{
  "input": "log_mel",
  "encoder_activation": "silu",
  "encoder_channel_attention": "se",
  "encoder_stem": "single",
  "decoder_width": 128,
  "decoder_activation": "gelu",
  "decoder_mlp_ratio": 6,
  "decoder_head_dim": 32,
  "decoder_dropout": 0.1,
  "optimizer": "muon",
  "nesterov": false,
  "adamw_lr_other_params": 0.00073,
  "lr_schedule": "cosine"
}
Rows from block 3 of the text decoder, named by matrix and row number. Rows with one number belong to one neuron. Each number is 500 + 40 x the weight over its row's rms, rounded and kept within 0 to 999. All counts start at 0. Numbers have three digits each. After the name is the row's rms in percent of the matrix's.
# fc1: MLP up (decoder.blocks.3.mlp.fc1.weight, 768x128), inputs 0-31
# fc2: MLP down (decoder.blocks.3.mlp.fc2.weight, 128x768, transposed), outputs 0-31
fc1.113 094:481472557520460549498540513493510562497531520524589421471456527500514503573531422561514548452466
fc2.113 094:482472567534525519533500547515512549519468502457542478522508565455459450454493479510446528499464
fc1.114 120:559454581500467452477482539477510489437507476534511480470501495533447510465576492530489539467510
fc2.114 117:618477538528577523439442530540478463421511540448471534506533494509499435519486497494520521502508
fc1.115 096:539500549465494484444483496546534509499453466472495504458455465489470561457514521542446486453543
fc2.115 097:516550491535512494426531484423433551529486515566545552554548429537483512535531534557551528437467
fc1.116 108:502549503542448446499534534516506493524490466492497525498525536467534503504544513489517506462553
fc2.116 098:472469568473510487504481493415428507576504483520549506505530540560493571517477493513521483463469
fc1.117 102:481446488490540492442425476510538510454544552498472499500538556512526528470498495460541488443443
fc2.117 096:457456458515555495534472527535537490486487476379451533528538539519525555572508591545508487567456
fc1.118 073:470428502522530560509529486488487532499477490495460540446433552443442539490508554564491425537494
fc2.118 078:458494434434462501545550432471441491552468451462502520567503464445527528514396551477505506525472
fc1.119 098:526539571492508532511474440479494405506574485480458472421475516475506567434502449528548513542491
fc2.119 098:480460523515506583545451558469440494471493468468495511506484507566524515507452496511507589477479
fc1.120 102:489509496521480519466453494465544478445472538568537503458555467436596516520512450537525534493484
fc2.120 098:483507502471561476503460492487485450480505454561493476499436580425522445550451446532572550476449
fc1.121 105:445432542465494404554531561532549415578506506479468492452456461472481541516544509530540544497431
fc2.121 103:504442460462446471471425559524491530492466536500541524508472482427475452564467544522529445444559
fc1.122 118:564472553465464544558486493503496525533461538505516465543383514470562488488531521539521498552543
fc2.122 113:587469408586549415473489504502488493550542515445588480538537506525512452436466522500534464539469
fc1.123 103:525552495538442522487537513562460526479494531500514468509499490531470497412436569494516553426519
fc2.123 104:477579461506457482508530556486509466488541461550476527531475486529507544480515478508446515522478
fc1.124 108:561493424469580502409541539453521445575498533505486441498529482460518443507513473445466537539504
fc2.124 113:477469544478553496568488523533454525482504512492511596527515499467419570484486550505547432459448
fc1.125 109:491509449524509523463541501545570474490430512507481469448457510498566520492509502541491534447516
fc2.125 109:411503567507505500455423510577464591511453477497487509529528571545516467545552457482551493490542
fc1.126 113:490504473477526476463505460506495439475515477505489510527581500518467500527452458465443563446469
fc2.126 106:458466468471533538476501470467538480501496512510486453474533529496541518511530514490502488430444
fc1.127 097:492541426548477463508472498549495563518538503529498542405454464567536539446535511485519507548559
fc2.127 103:516459543612449543510519444529495528516562425417480509453487445445523496468513540507501506516464
fc1.128 102:511495519532470499567503510517488494471511510545542466464496496553503496481498434544483475461496
fc2.128 099:501488535568422491518509603527548516466461488467526483423580476520529384453576489430525475526479
fc1.129 094:538501419528486488410549507485534473518443544518473416478503453450516468522523482449507439472595
fc2.129 100:524487555585519512543475474501491516482502478527549478526511527511567452563521418491450439515521
fc1.130 099:485488528513529535522519491503534519486418479519528451568489472531499568575549467456563509472545
fc2.130 097:483418540444512550423537469442548458453410544509524552535463503474426493479519449478470492558516
fc1.131 107:489481507546486518520497563508528528473504485509534512413512560490461560455555560489516461559508
fc2.131 100:498510578521504539490463523473457523519462474586416518530545501455536420484443440597521455454501
fc1.132 086:525425498492516553526525455457546460525533507503407471491489458466521536487501552495404555506507
fc2.132 083:476487539477568501505489511559466525447502509573443525505581518512572600502502565429472422476531
fc1.133 087:535497490519470492502510522525522503525507593540497518568480533572511492502503520560503466449531
fc2.133 085:580502430507520505524503499460491543558524495530456555450534558464451505499514521611437520531512
fc1.134 101:486536538509460445529436471540506491537494512511483503538480533466530470423561452560547497481538
fc2.134 107:460518492545505529381507577525546479481458430618558538545454457524487461473475437528529473535523
fc1.135 103:435436454464569488467477464474600469501449495547445509526593511502486500493544482455469545449426
fc2.135 101:443462490463448510460445459466550530505459457559489543536588463466505535511535509506502544453509
fc1.136 106:553566569463470460498472464463593491492484416490533512522524537516511470407546459473444534435502
fc2.136 107:583520494450513461539525513621539559463498496516486546492520531488537499537511498433512460523486
fc1.137 099:503494463474489467448530485512471458553513524507561519488517543520445567494554532512477435454499
fc2.137 097:478547525478537459503454503518523493537567399511528529484480496470459525519516501523513527540450
fc1.138 087:529480449517465516498589428537464538541523481532408555506599484494544439534444493427468417527560
fc2.138 086:476437571501494507528522515429493444418541528503483536529490481524483513469518545519479442542449
fc1.139 090:455499387443468470481489484572432552544449515517460487525538532546437540416581589422493482492464
fc2.139 096:463488451476504489481592513575476520468517487525499471499456440474514506516456518557531553526475
fc1.140 108:502572486543502487492496426518536470528531497497530515508575437487509496508517457516502491510509
fc2.140 104:537508493520505463472437465517424540451514501508458514547456449507476552544557494465570444490436
fc1.141 096:471446550552452460472616512506458484488528586468526452458520496475456503555527509495519524505487
fc2.141 095:489535408523492553519468583409514522492577505493433493505502462444499552442521445451473495468489
fc1.142 105:513491482504396565509561504520405564496456486505522523461512525517454516473597536486572525513529
fc2.142 106:411512508503572533515513507458475470469496450466492541515621533505476484465472545548509506495470
fc1.143 103:518514500577493526445572442469556524517552476552497476473531521516445503442514499424525600502486
fc2.143 099:431552531494437465443471488475509535494475450471571495570479508456573480437494492505496465541471
fc1.144 099:490441425552477582436493509542535543451488569513494449458513504479493476461553489476461453480416
fc2.144 100:484517460561479485518468513562533536526469542464454459529523455466559479476525503492470458450444
fc1.145 096:545517474523522541482493496478491557512447540502502448482523547453586499557546484498459513452472
fc2.145 090:443459496429564570521549540533487511575470412460446502524562508464451492534486537487513560536458
fc1.146 086:484488465524508554442592467560574483451492500510425517509455452527558517483532537468528444535481
fc2.146 090:484590501513529530461440422574513475470466488490484496472541532454539521498518518454555521561506
fc1.147 095:445481585555455542493514507436536572504549484506472492464525451582548475521555506468577523477426
fc2.147 097:460498473510429432504526606457480469468541462478468517485471489508573502521467545484486423447489
fc1.148 101:468431451496421547434456551463473480529498530474496504488551500460499596480508534516412508487387
fc2.148 097:534590550523469545493513463473515558425470471478489509535472520442450487466441537533536475579512
fc1.149 113:443507533492528496556456500442500443402501467571540537532451516447493486517487481510449518437446
fc2.149 110:423462501495563433436484478529511451434499523529507525541433495467496484522464486536470490509437
fc1.150 102:485471517509501475485508579468621511465497480512514433434515503489527449473524499419558490525440
fc2.150 109:538522469546488486494520463485584475499515475509518478433492482495510491477492499501484462526472
fc1.151 110:429482439530486520476501490474504518462517514524518516430556572491478518496527497489545493488504
fc2.151 110:480456480496520397449458484494516535491498496459538447575524467533508494459534520495519456483516
fc1.152 101:544502491464417488480476599505416490498500531472527487461447557524503490503490557483470491457504
fc2.152 108:511539482453525523450496537513437463558542485517506510451477482563457541474402598501549497487481
fc1.153 102:449566520515491508444536494484529525570532463500466497456555551484528451567532517462461466501500
fc2.153 104:494497550444516485490558557451526525519423480562546492528507514475523482515529552423539478527499
fc1.154 110:466465460517473516441506545511450513474505547591393522545556530462452450490534414506452467434514
fc2.154 100:513504434481476505444486518415401544446504544567522515546500475518551474475405470525531533492458
fc1.155 091:517506509507522490451518449497502529516506497491477419545531466479526562473525555511496483492362
fc2.155 089:525541486545489466541505573524468541536498541432469556558570477391443513470499521465497502478551
fc1.156 097:522580461468530542517502456556554496474523524563487407493517537464513480474436477507503518424486
fc2.156 102:463471531472512548494504570543517538479466512531572516498478498475484514471511493487525492524513
fc1.157 095:523468487542474432508513453474482530472495544510436414425512525518528414483517510473523536578452
fc2.157 098:492509480478521488532498461482458470509526468498521537495515451448453565548468439533507482484521
fc1.158 092:479518507464534456516532507542507475532538545556561484563470513463489449462441515585524565527495
fc2.158 094:468461519459507534458503445448523527531409514511493524571453488505484529533519560549495538551488
fc1.159 112:500496505536480451469521514513573505435448481517490495495549526538435549487528467506442452514545
fc2.159 107:524501465504532558465456498508533522470488480501513459418541417452445499561448461442431509489519
fc1.160 118:479551503481445549478481558525531502492453578460473533494515581492503470468539512487501590530476
fc2.160 126:423492472492514485557444524515529515480456499445520485455453524467537463465503485522460435577528
fc1.161 095:497482481502542486439520474523543559496527506530612517519579511431593468468537456484533488480465
fc2.161 094:506438515501514520519513576537495463517488478529526500484445514532447528426534434575491481548527
fc1.162 093:537421528436476516497505464503529499600498466556522551588513517487487471463584545484531468518438
fc2.162 099:468488529462517493528486510532525535518482489566441557526547448475489473484529528415483545505549
fc1.163 091:516545446592456493499468504565490556519483599539503544483425525397573513494545505595442494512478
fc2.163 091:535538545445447515574547492501528481457497386509570519500453544539503497539538529472538463460546
fc1.164 086:576510511482519461453484491517508460478472546541427494542512498452524545467519485556469478491466
fc2.164 084:530511538483520548553483499418471475496573513447461592364474524524463468453531590531535496520538
fc1.165 095:474492472510524578475545481480473423476446520496519574467455492475479430442566543520527527485504
fc2.165 097:543467439547556433474504511482516586478428503500523541548463420542467526516492444456486462488521
fc1.166 103:473519529453512509467487557516488518574527545544524512514499518513516551485497519440557510546528
fc2.166 101:470486484427523511459560521440442510507507544515516456449481550505495478538532531470496498485473
fc1.167 086:487460480473545443583494497479523429552570517457451472496507441481509495433521451508540498525497
fc2.167 089:499572497532453555569489455476512480501504538539436508443563513438497533519434516426449435455521
fc1.168 092:418456560488491469492494399537461530555499493471501487499452543468566601486540535523478513505549
fc2.168 097:491520506527544547525532550533561474554526531561452531490500508528464517487494487535512483514456
fc1.169 105:477506486493500455546532522534512534494590483582467489484525419492548498503485519515522505559541
fc2.169 100:510431489591537444455477463467477592511517503476475529604490489504475556497547586556512489493565
fc1.170 113:570442477519479509543469530552558468533524440515486437490529487503501508480448526545500526487418
fc2.170 108:435510573496488470528471498485542487551462526494495455575502441461475453526491522522480470460526
fc1.171 099:498444539509560518459530524515530478519481529500438520489522491471415505510512545552546498531461
fc2.171 096:493497527542551534462496545486508498532485524530441590517557478489467483493505542521482560483462
fc1.172 099:515514599546471398519450486444513580530534540511535471453542443523529466486562479503480527476493
fc2.172 104:515449478532446429435501527568466535478499496467510487492461447496515507459489506546540489486536
fc1.173 083:506491533441436451530562536468509538561541499481499497475518482489532411468566503471446513536529
fc2.173 087:539454457533505547449520503536483467461489431533476572404421525478514530523459560545503458511468
fc1.174 084:469498491482507523536524463486496500484484551507457410497503407556536506510422472513557528523480
fc2.174 088:445474520475513494526483520477494564464498596518604496491526423511456435495425458439473461551542
fc1.175 091:511544522401496516457450621482506493498523455495502414487514506473513501478452451549482460498526
fc2.175 099:515570487458488504462564480462472550467403499505500478481552562472524503490447589538507486476479
fc1.176 091:483432534478504455495592580450544508490559483489497439465479525551541572500515515460530552498557
fc2.176 104:499478518481447505534448539537487469516480522479504478590475501442486502488532513560524476535454
fc1.177 105:556478470481571578444546457530521518495530522445478508452489475443506518531514556547470455530391
fc2.177 106:510439522515531557462451534540418486522457548527535553543536506471460453546499546482493561565494
fc1.178 109:516532465476453459419512512515469585540529477551518497524494499566483560540500468510526468428648
fc2.178 109:505535476465541431529438493481496485494457535466522523402538585452552466477563573498574495592515
fc1.179 096:454508494480527522538579469583473502560484460436461514435453494469487397525546496532522523471457
fc2.179 097:468593515560481525510503584516539520546435479443523536487525515480450466511584437495527552492530
fc1.180 111:566504577465532495532454459471519508516464487520431452472481553511531543447505438439501517491463
fc2.180 108:463488481591505493451508475583476560493467485532519456528487435485504522552472521518510484485431
fc1.181 089:547555535540528500471512411550499510472544459576519494506503509520490463443550573511491457531471
fc2.181 090:536579497470543510504524468439496561485481473510502505456544496444466483534435543480478435531525
fc1.182 103:580532425572476498492513486510501470500519522507480514509568482490597544534556517563461475531547
fc2.182 102:523475475471523549535459519435494544473574516542580491529519476473507513410440567514478542512489
fc1.183 099:481515476495443496457500490564466556487472558441527451476444509416474522496525497487548507503520
fc2.183 101:542551499491494505572488543563556430475595524487409508555598502487471563486474532561501527493452
fc1.184 105:468451510471510534555508496492483521456510494488514471492469545461534530448500511524440529500473
fc2.184 108:552545582449393483468481454503561504504405555440461498553496502490514521531559476489526499462479
fc1.185 108:548467523430501534576504544547487444518476542480534457483487540519501557526463493496520479398528
fc2.185 106:541433510465479543483473495502563539523529488448451490522427521476505441528505486514538514583533
fc1.186 108:524511475504482475501539512491467475523518425523480432476507550439560446528564510567505457456519
fc2.186 103:449550487565494491529443493496464468484555566527458465531554430492512458440554489467457480549477
fc1.187 101:462514523492504476480546547550505493512433480466543480436540454496519516491511522502541483475472
fc2.187 098:523558509521546473482471470521423450521412491485540503538567501501461415498548493563454499519549
fc1.188 095:474525495529491579487533488422505554445575531542520538494475456467492553511540527496566465443518
fc2.188 095:515506537426542451460491495453513419499487584530505480469493489537483482453523537456519515500475
fc1.189 104:452487511486507495510503518537452430499449465550487452515549478470484460498498513399451479519509
fc2.189 104:455453460514512548494479471507466517535482454536569501544515479526506483489561526453492493575383
fc1.190 101:564533510485536561519472513502524576504466576452452431438468525576464447501513419438546554471464
fc2.190 100:459542561519555513467565530494486473466535474509537506540508505507564505561494522545518458499544
fc1.191 086:516538457575457451498484500499490456450463548459518523527458478473518579475455535526530487584508
fc2.191 087:533451451458506576491581539481490511492464503493571447526564489462491428479502493493525440456504
fc1.192 104:504464385558524488473455495535504530507533478497498488472452508502511498541527513493511505527497
fc2.192 100:410507463490505427488554461505625506547477482527506554541506508477448422534551474478546564571478
fc1.193 109:520471520496501462465445443442500502519482509527530463528486461537503549430546483474494417447473
fc2.193 107:494490462531531449450471573447517492485540574468526504494489542483491451485453574497443559554514
fc1.194 099:467513519483530483460514567487482522409566455503514512526535510516503404513562455487547566486484
fc2.194 099:527493503489571534453451543511500491517532508598519555496452537493486433513495494462529588528529
fc1.195 107:458489497484487416547507424453451464599549544558508498471487501539465469498506520537536502547495
fc2.195 103:535515483501511494480545442460466537481440449515509552450453479447539423476485481497538394458541
fc1.196 109:520481561486474617435518511492515556549458527490473484544520470501487514539477539493486515524640
fc2.196 114:557592524515466505487540425495485420550479450530537490498499455502546538523474535549524542560413
fc1.197 100:505516522549494441544592470555587526492487564523495473474541485469467571519505468492468523470547
fc2.197 103:406546398526497521470452408472488444514527492503495466491450587476432448528483503433544489527440
fc1.198 096:546531534480530464530545553503502491510488558505475483444566527475493527514551445511519513528487
fc2.198 097:494554528522541579537496481480493585461582501529445467476501520548471443517452549471573601480467
fc1.199 111:562461498493456511454476508572472535386522471544492455477471522477562490543450537547445521483533
fc2.199 111:495542499497464547535536536473591458506476476518555477469542472518503505502503434515492507513498
fc1.200 093:563454479457463519500540483531444488494534523485536500523505412488470514520555460536494530479460
fc2.200 091:544505536455437515478497476475490453520503555490552570502528527477450338440517530458481491496515
fc1.201 104:509494583524540485477502448447517391441552543544529409575555562545510508455501462525463475512456
fc2.201 107:498455545475514526454478548485537487480568426461483571516484509512567542552482544452448522518541
fc1.202 074:609462503494444477503574412489486514532583522433458466496473453511483512490520411552519521490485
fc2.202 077:496499414471596509438510565494537526550417522512506464455480474506511440458517560541513417519420
fc1.203 103:515481550559514516512456574542541444498458470496527486504508533523558519446533513481485536510462
fc2.203 096:516474488438494540481484492482394511412447511532484568502522541545517502508498516441456500491533
fc1.204 088:507496540482468486500461554520458537519464524515501549469526487532545508556496490521470507528537
fc2.204 085:455493559521424449530553479458575521554469528447519494508503523401430566451459515540464471580498
fc1.205 107:577421518513475441550500461514529514488526483573607488503491502486521402487504482489495468476513
fc2.205 102:496539533460467437479513467506529510482428470505473514511494585448475428499523529470431512574548
fc1.206 107:533518483580463464512505504503515475518510492517495523488585529543590481495487503537445496507515
fc2.206 107:544476436406506531428498508492455505390517526533542521506466444517574480466482526466557458441515
fc1.207 110:556512486513492486437475488514540488525522444462471407452510459512518453559537507554452539476544
fc2.207 107:437542540498475534561502443416492492534505515491537522505513451487470486506481488466521473552492
fc1.208 096:538581542401559507526510517479557459536477458493518480492491504452595529447525525453493480517552
fc2.208 094:524429541495601510461576516487484489463483445519527511496490554433509501517416508475500478560430
fc1.209 090:566490492405551531498474488547557433512496534527515503474471456494499546463467572444504589466437
fc2.209 094:531493435438504524556472459534460533567524485468459448509519557554537499607426504529483511437494
fc1.210 102:459468550420429502494517563447569448491582505432443463524591501477500553557553470501485554464515
fc2.210 102:539526451486494486517442450589486470546517520488483524479539495520517569468462470480537472582526
fc1.211 101:562500530464488501547529543488579466474548524539473559471536489482496565531458490479482519470549
fc2.211 099:473437527416430511516449436522452559489483522530534473495610483486574538487482408489481485443453
fc1.212 101:527452473485551513413481514479521481539570551448485524518427526463499477450561457481471569516473
fc2.212 104:455521453513483549445430450493554458540419466462516579546442536488544530408492531491447544481497
fc1.213 092:528524494471517443457526558542439474527540474487471485458555573453493504509489468541536515483499
fc2.213 094:527565497522436442467509580481468483457494531459507487539543527538530514505483522486451508502451
fc1.214 103:452488514519454497466499494582507609577579535496469433536557495578442492490578515461499524509544
fc2.214 098:515490488482478575516495466517489494469530522470608553434527467546475454556521467507472547554468
fc1.215 104:424514580477471434474492434512579496513445385502480449467482431516573522418533555474490523528476
fc2.215 097:491508439498602511505507486426541487515491526528567507492559586512554511577523477467491456509435
fc1.216 091:444530553573442471531473513524444474469460572515470492552469470474507503446510468440479493446472
fc2.216 096:513559466510470546513548561489473463509489550499490508522498483451503517523519406487572442606502
fc1.217 107:535457408487463487545506496433493515531536595517461456555525533530518538482490517494514574475475
fc2.217 104:538570457538454552454545591502464513471479498432562520501499540498504447515501511530498513500480
fc1.218 115:528456529522543490508443532556480506499442495517427493557542506499514427517514587518511492460496
fc2.218 106:526471526529526517415491540517463531487554409465511474526455458500449451496513513477578472521487
fc1.219 112:462476460511479463536536389539471542411495523528479516437477482486485566584545383484477521535550
fc2.219 110:475449485552573519476520530513492450454459513546516503498519533425473504507560492528425441513518
fc1.220 103:495535447502432455582503464533438453519465446517528485444537497541504499475541510458516492432471
fc2.220 109:374495476503559501459484479455479506508474391503549489564516502460417457551498468534506545471453
fc1.221 101:563501435519419644489539510547513513444470533506487499469487482479453520544509523500472560502483
fc2.221 108:491472473471538582522547489461570469547550448476513518575559483449509504466475502464461464522488
fc1.222 092:575452397510492493490513505552447485549527517479534528465440459454532534478534496504556542516583
fc2.222 094:503479507523439460557528412528510473502539488476489473436528512525488461487423530430486515456469
fc1.223 087:477453528471472503419523473515539508452559535495569582581544518494459533510560502434521502461370
fc2.223 093:438509533434504523450551553528490497491480538521455525469472482527516519437532501512480472467472
fc1.224 096:428444518448468475520520479569507494510468407515463501517470542483518456534480567549503556528527
fc2.224 102:526545482437449520506538548548519498483411431565474512557508452393509508539482543530511518491487
fc1.225 099:511506542455506527475494512525478519446558551502512502509479507481458546456448569461521447428500
fc2.225 101:528433529507462587518496528471489418524473448414546524491456517581454486471540455475515502511485
fc1.226 095:536448539586426516456532465486558442570463538506502488533449524548553507555494501516483558427520
fc2.226 092:465461473526497563434504528480508523475564607503593499492518530501493442411540489469534510549535
fc1.227 113:519529500449509499500513518421521562540566504414442508418560494503469473396503502522482475504487
fc2.227 117:473490481455516507501453537562536501522497577538470517569522474453502445512506521508456464419508
fc1.228 105:537438542529490557475459552510549478478459505471517478477522562482520467475483573486484513498553
fc2.228 109:519545460476464525461539520428467482526540531503516462398519492504494500531527452444552555522509
fc1.229 094:488411496483454479534495573521529447538447467466450528494481508522508538440528513500454480458531
fc2.229 097:509507510528450475533507493545455568508525529501533426554469482481407478518557515432484518436506
fc1.230 101:510486473548538551512511437438440490550521487567434512440453550492497545445460515490523528534439
fc2.230 095:498456442580579590546523508506462475516474447479553499524576500577466480506539428507474429462623
fc1.231 106:425449541500495494441544536527452487448472429497467482531456478486478460423560495492491493532525
fc2.231 099:482505498543473499526522512520513445494438547478497498488550483569539502401511499482479530455513
fc1.232 093:509477503478498438497557544523461470464459492452490410588476567468550451485547526504452486462551
fc2.232 096:502404539497555501474496525492534499533483544437483575541519484552396491484517530498611513491540
fc1.233 113:564535460502528504446453492519455436565529498455465447547561535463496463528531498506427547569514
fc2.233 107:511492499513483453455492542547508473546506453511544466489524514521547558413519504500465538519499
fc1.234 095:535452416510535570478485507507494516529509494569433463496433506547559401511502482486444519457505
fc2.234 104:511490455515475490433505513541548513479442461537518489513474583525495484594533509506482414545539
fc1.235 107:515432462385479513464477497495587531478529469466503447573478474476511573520556567477543524491484
fc2.235 100:578550512507523527517423455582501471481465427436521475453536458520490537484483528436492530520458
fc1.236 104:527471526440587471481516476467551462459508537473502427453537535461505491513517435428536468510487
fc2.236 102:498520500490506475495533498528564534519479503463516502474530558455501537516542489483537537519467
fc1.237 093:442363536429490490438531573544458519464438465530502538481508529555541495483522485493485518546556
fc2.237 098:483512468455473544513496530468398462566533444473476478527454507505497520492497562539500472521525
fc1.238 108:447509535612496489517560555503482504486505476472504503554474432517463444410566505501482425529480
fc2.238 105:504510500460499539542476524503489456482488470463522469498482552518497430448540466506503550442502
fc1.239 091:457445462503534498489511505542539548498481540464505495515499511559501536439521501480436513499494
fc2.239 095:470520537517520477496477467512513525454456530489545562465539507485542457511452574489533472437543
fc1.240 102:557500544523443472475540571444503548521475450557458398482475514580506514504514527495563558532542
fc2.240 098:510522577531486418596554512474536549482484480508445573569459450425443480485545499553549450461435
fc1.241 108:479456549520484525533551534555500442509599431550503438490507469471517431473436505604514523490521
fc2.241 103:530540570445470489551487531523498508454490471569469588515614483509512478482499453532523502441497
fc1.242 109:412507521544483473555530565540524533465496543464506507415471521529506536452577513598485537420566
fc2.242 107:569506503522491530480436464467433560517419481464529466506460453498573478524453431516486528547451
fc1.243 098:540504489527455504508457559475497490452407477526502496533508453442562408425544538438435520461466
fc2.243 095:533567492483476532527425522452490437513497548429511546454481436494484479505546476477461431524493
fc1.244 099:529513485482425429409494517502581465535469485538466489430456504506478503507465483541561434552498
fc2.244 105:518504436447506517492480454547503483530531484536454475451529527558544484505482539597609475400430
fc1.245 102:454485417503465564605514475545490515538499408447446468542516519500564534532539415403543515510499
fc2.245 103:469493527534570515487521449440481532492468445457431523539524490501479523518519599445444502488514
fc1.246 114:478507434524478481499554517475499538503504519530456532496491499517470493466533544452473481468512
fc2.246 102:582482533551498492558511520492482521525513483477522522486533598542507429534487500459475518535479
fc1.247 099:525494533496536528464462554424515525492471513485530452485497539434487450492573489463521456564528
fc2.247 099:558462453433550414474460521543518483495534527551504544511528494540525507558493497447483469555505
fc1.248 096:528558421533457511469491486480476530421442473516459486491406442524485499511492429476536492453577
fc2.248 094:482491609487533513565498525509451436432436461500543549534444521472560512513474485557539465453500
fc1.249 103:539502440557520494527506476485484489576491450519462456485600491468558530495465505417519513440543
fc2.249 094:535582502485513535520574465490482482514490575527475578551524550486494455542499458558517532542498
fc1.250 107:496508560535500455579578535456486506481454500526478361492476561493486489510459564496500527563539
fc2.250 112:484535519552520538507472516536491466491483512520443516451501515441442503436502553450547520491455
fc1.251 089:420471568516508547522479566518494571519445505506476508498535502488480523535496525516518565422456
fc2.251 090:490449490441556542523496421485483623534531461573485455489491476473481534495468400454494514504475
fc1.252 086:587461548478495529481474540505512437493481566523461503537462482462513495441464579474465463543471
fc2.252 092:560477491515522525510497472544423455487490536551607532527516473437551469586491517523440469592508
fc1.253 099:514545397570572497502486489466547506488512508531465488518548507536430542528535475541533477477606
fc2.253 108:499522493493517428505496507430462494452491473458489529487476529487466476438542499541514468502458
fc1.254 094:514471467524574526555531495538512512493513483503493522451453560528537528468476528550490581433541
fc2.254 103:477504553504419436498442538468411527511507478537500518570475532434497538445461519524404533484468
fc1.255 096:471512566536547489515509461419435502445493492524366505413518527525483552530522478441451483496536
fc2.255 104:438493516523511489482572570544519502482414470434541532469504476518504461461505500510500534507474
fc1.256 105:510519510567510505559579456486526445442509599546468462506526513491496514542464519512549541527526
fc2.256 106:519533462550499517563496456465442533539544538538543486513481468487557459549462520506507517577531
fc1.257 097:494504496477533527520478448406485498503449532523516369446467481490503447535491449559519500505536
fc2.257 101:532489487568497481446498542494457442458455559531433471554567490511464511571510485529500504462507
fc1.258 104:450428496500453473539527527493508499393460543519480521521459503498530578478490481467484478502510
fc2.258 097:497510470485510489505466468474550441470506540542538460461511487487486518492437479455412472530500
fc1.259 117:522518466428508468432539536563576504518567524504438531499510502459506515522465511552482548499601
fc2.259 106:461504482524538394481577520601494496470509545585527521469515466530456496492479536525464414533558
fc1.260 086:490455488435497490501499477496529461568538492491516448599443521467446525522530578522436510531515
fc2.260 087:522496517447535472546420483498508489555484442484522499517551504472529516463489518494480459569481
fc1.261 099:554479507478493457529486559514546481487476490497496545542487502509482440506587570552472531595525
fc2.261 098:474468505537525566522462504473456515512548506530546490493562521482469503477528476519499461552457
fc1.262 107:528494470574515498453598501563540475477565489445462481480444512508567549476530496479464500467548
fc2.262 102:545540530524478465489498585514462468492447520551472540476516428517504475505466501449499447444475
fc1.263 092:482511481472574615430532496540490488503528457545474476442518493520523475456512468516510489509561
fc2.263 099:420500458478494489491535507483504473500530458513517514507580537457506446552509461498526465562440
fc1.264 108:543453496451577471528512518476554520547508450595512469523535565523558535388522508495534422518501
fc2.264 104:512506498416525575494517529538483521493463475553490529507432456433497582604508439479503547462561
fc1.265 093:585517528400505455556448560481399560514482544514435522510507570535504526396532544539474456486499
fc2.265 098:528406493472496529504501539526474537523496467467561430554529502591443469528489490522488522531415
fc1.266 110:522606503522538558467498443547614486528588472522496504482496515557510563456492494514468530496536
fc2.266 114:544539468576498450449611515551483498510520468489491533483577436504500482486435592522491491524511
fc1.267 112:546410483476547516514500485480613501536487518476501563481468498462579459452521530513501534514494
fc2.267 097:456447402478503504549479444532498570497508534509482545494494419531399535514495542513401505573493
fc1.268 114:502556438483489618517490565550465559501483471483509450478517472469558487565489518593496527469465
fc2.268 113:450373537549546483544447458532464463523557484508531529490480487443485534453471530478565499481471
fc1.269 103:518539498458526470504517501522536537450476428520437461477509480528538517482510517495482388527511
fc2.269 106:526456531489537496490412454460519561489507549496535481505607508542510463511494541515481515445552
fc1.270 096:532521497486531534537551479486553478488531471524560527519444516442522519558494511526505476454465
fc2.270 093:439538581497525480510476464549483556547522542487508457499457452455421563469530558531531465474451
fc1.271 092:474415434407502435481476561543508497546557505475497539504587461463521458440547491455496561573510
fc2.271 093:565556429435489515525474587525520577482553557534474547503540496474570439516535526485520527512537
fc1.272 097:504510516608420460487477448519487451513542539534525491490398546550485454540480480493482523476492
fc2.272 100:505551445614487479515548495507495474556532562478494505480537502502509494470496491491567492448464
fc1.273 098:505530466517486532532498492574472469468509535484456400477569462481544547485467448518520517474532
fc2.273 099:493561503469500484544550402440500562523552462550546503491554437550442505481427559509601518590476
fc1.274 099:495508509487456494476464533447550541556603492444434465531569474495515488496485486440474493511588
fc2.274 094:589484459490562421524457484455435504523466563397580480479482502465541527466493492463472415473471
fc1.275 092:583540427463460521512464461556527545554497479507482521517503522525470553427549555503406531454561
fc2.275 103:468473420549518483550463576506483541476503519471578527464406511461516460441474497482550459522433
fc1.276 102:505527544481449461487547493472512497532497525540528430531497453430474528485540570495482509527467
fc2.276 103:452451505354515500481499476520561557564491554446463506504516529520464479570523509428479480502394
fc1.277 102:515443475599506435474492470496510472480578500546503569463475460507497552532494513488541525546443
fc2.277 103:502492499509475445479492469526493475502441423459494458516586501538555453589433477495462493542519
fc1.278 107:499437473556436526484516522433501554439519438535435482534560482526513502460458519498551515500580
fc2.278 102:487530489463438480471422494523573478552510475421520490508512457550516479502502449486497497490545
fc1.279 104:483432504542589481506590490423448497495570437502526462511458486489478478503520520541440505486595
fc2.279 108:469510550429520462486503469457462479491531448535525563518454593502519481448489512503511513518476
fc1.280 102:476557552463526524451471479497512466503477568508487589515506452424548496499576530517453521499508
fc2.280 097:452464564503427415443513475481475525499475498498528503513535521500460462507490472492478557558561
fc1.281 089:520427496427511441550502471581478582552477500526532407510458474478544498449486538508472495526475
fc2.281 101:404563451372506512534499536565473502515502518502529506455474538503509481478481529515522495469517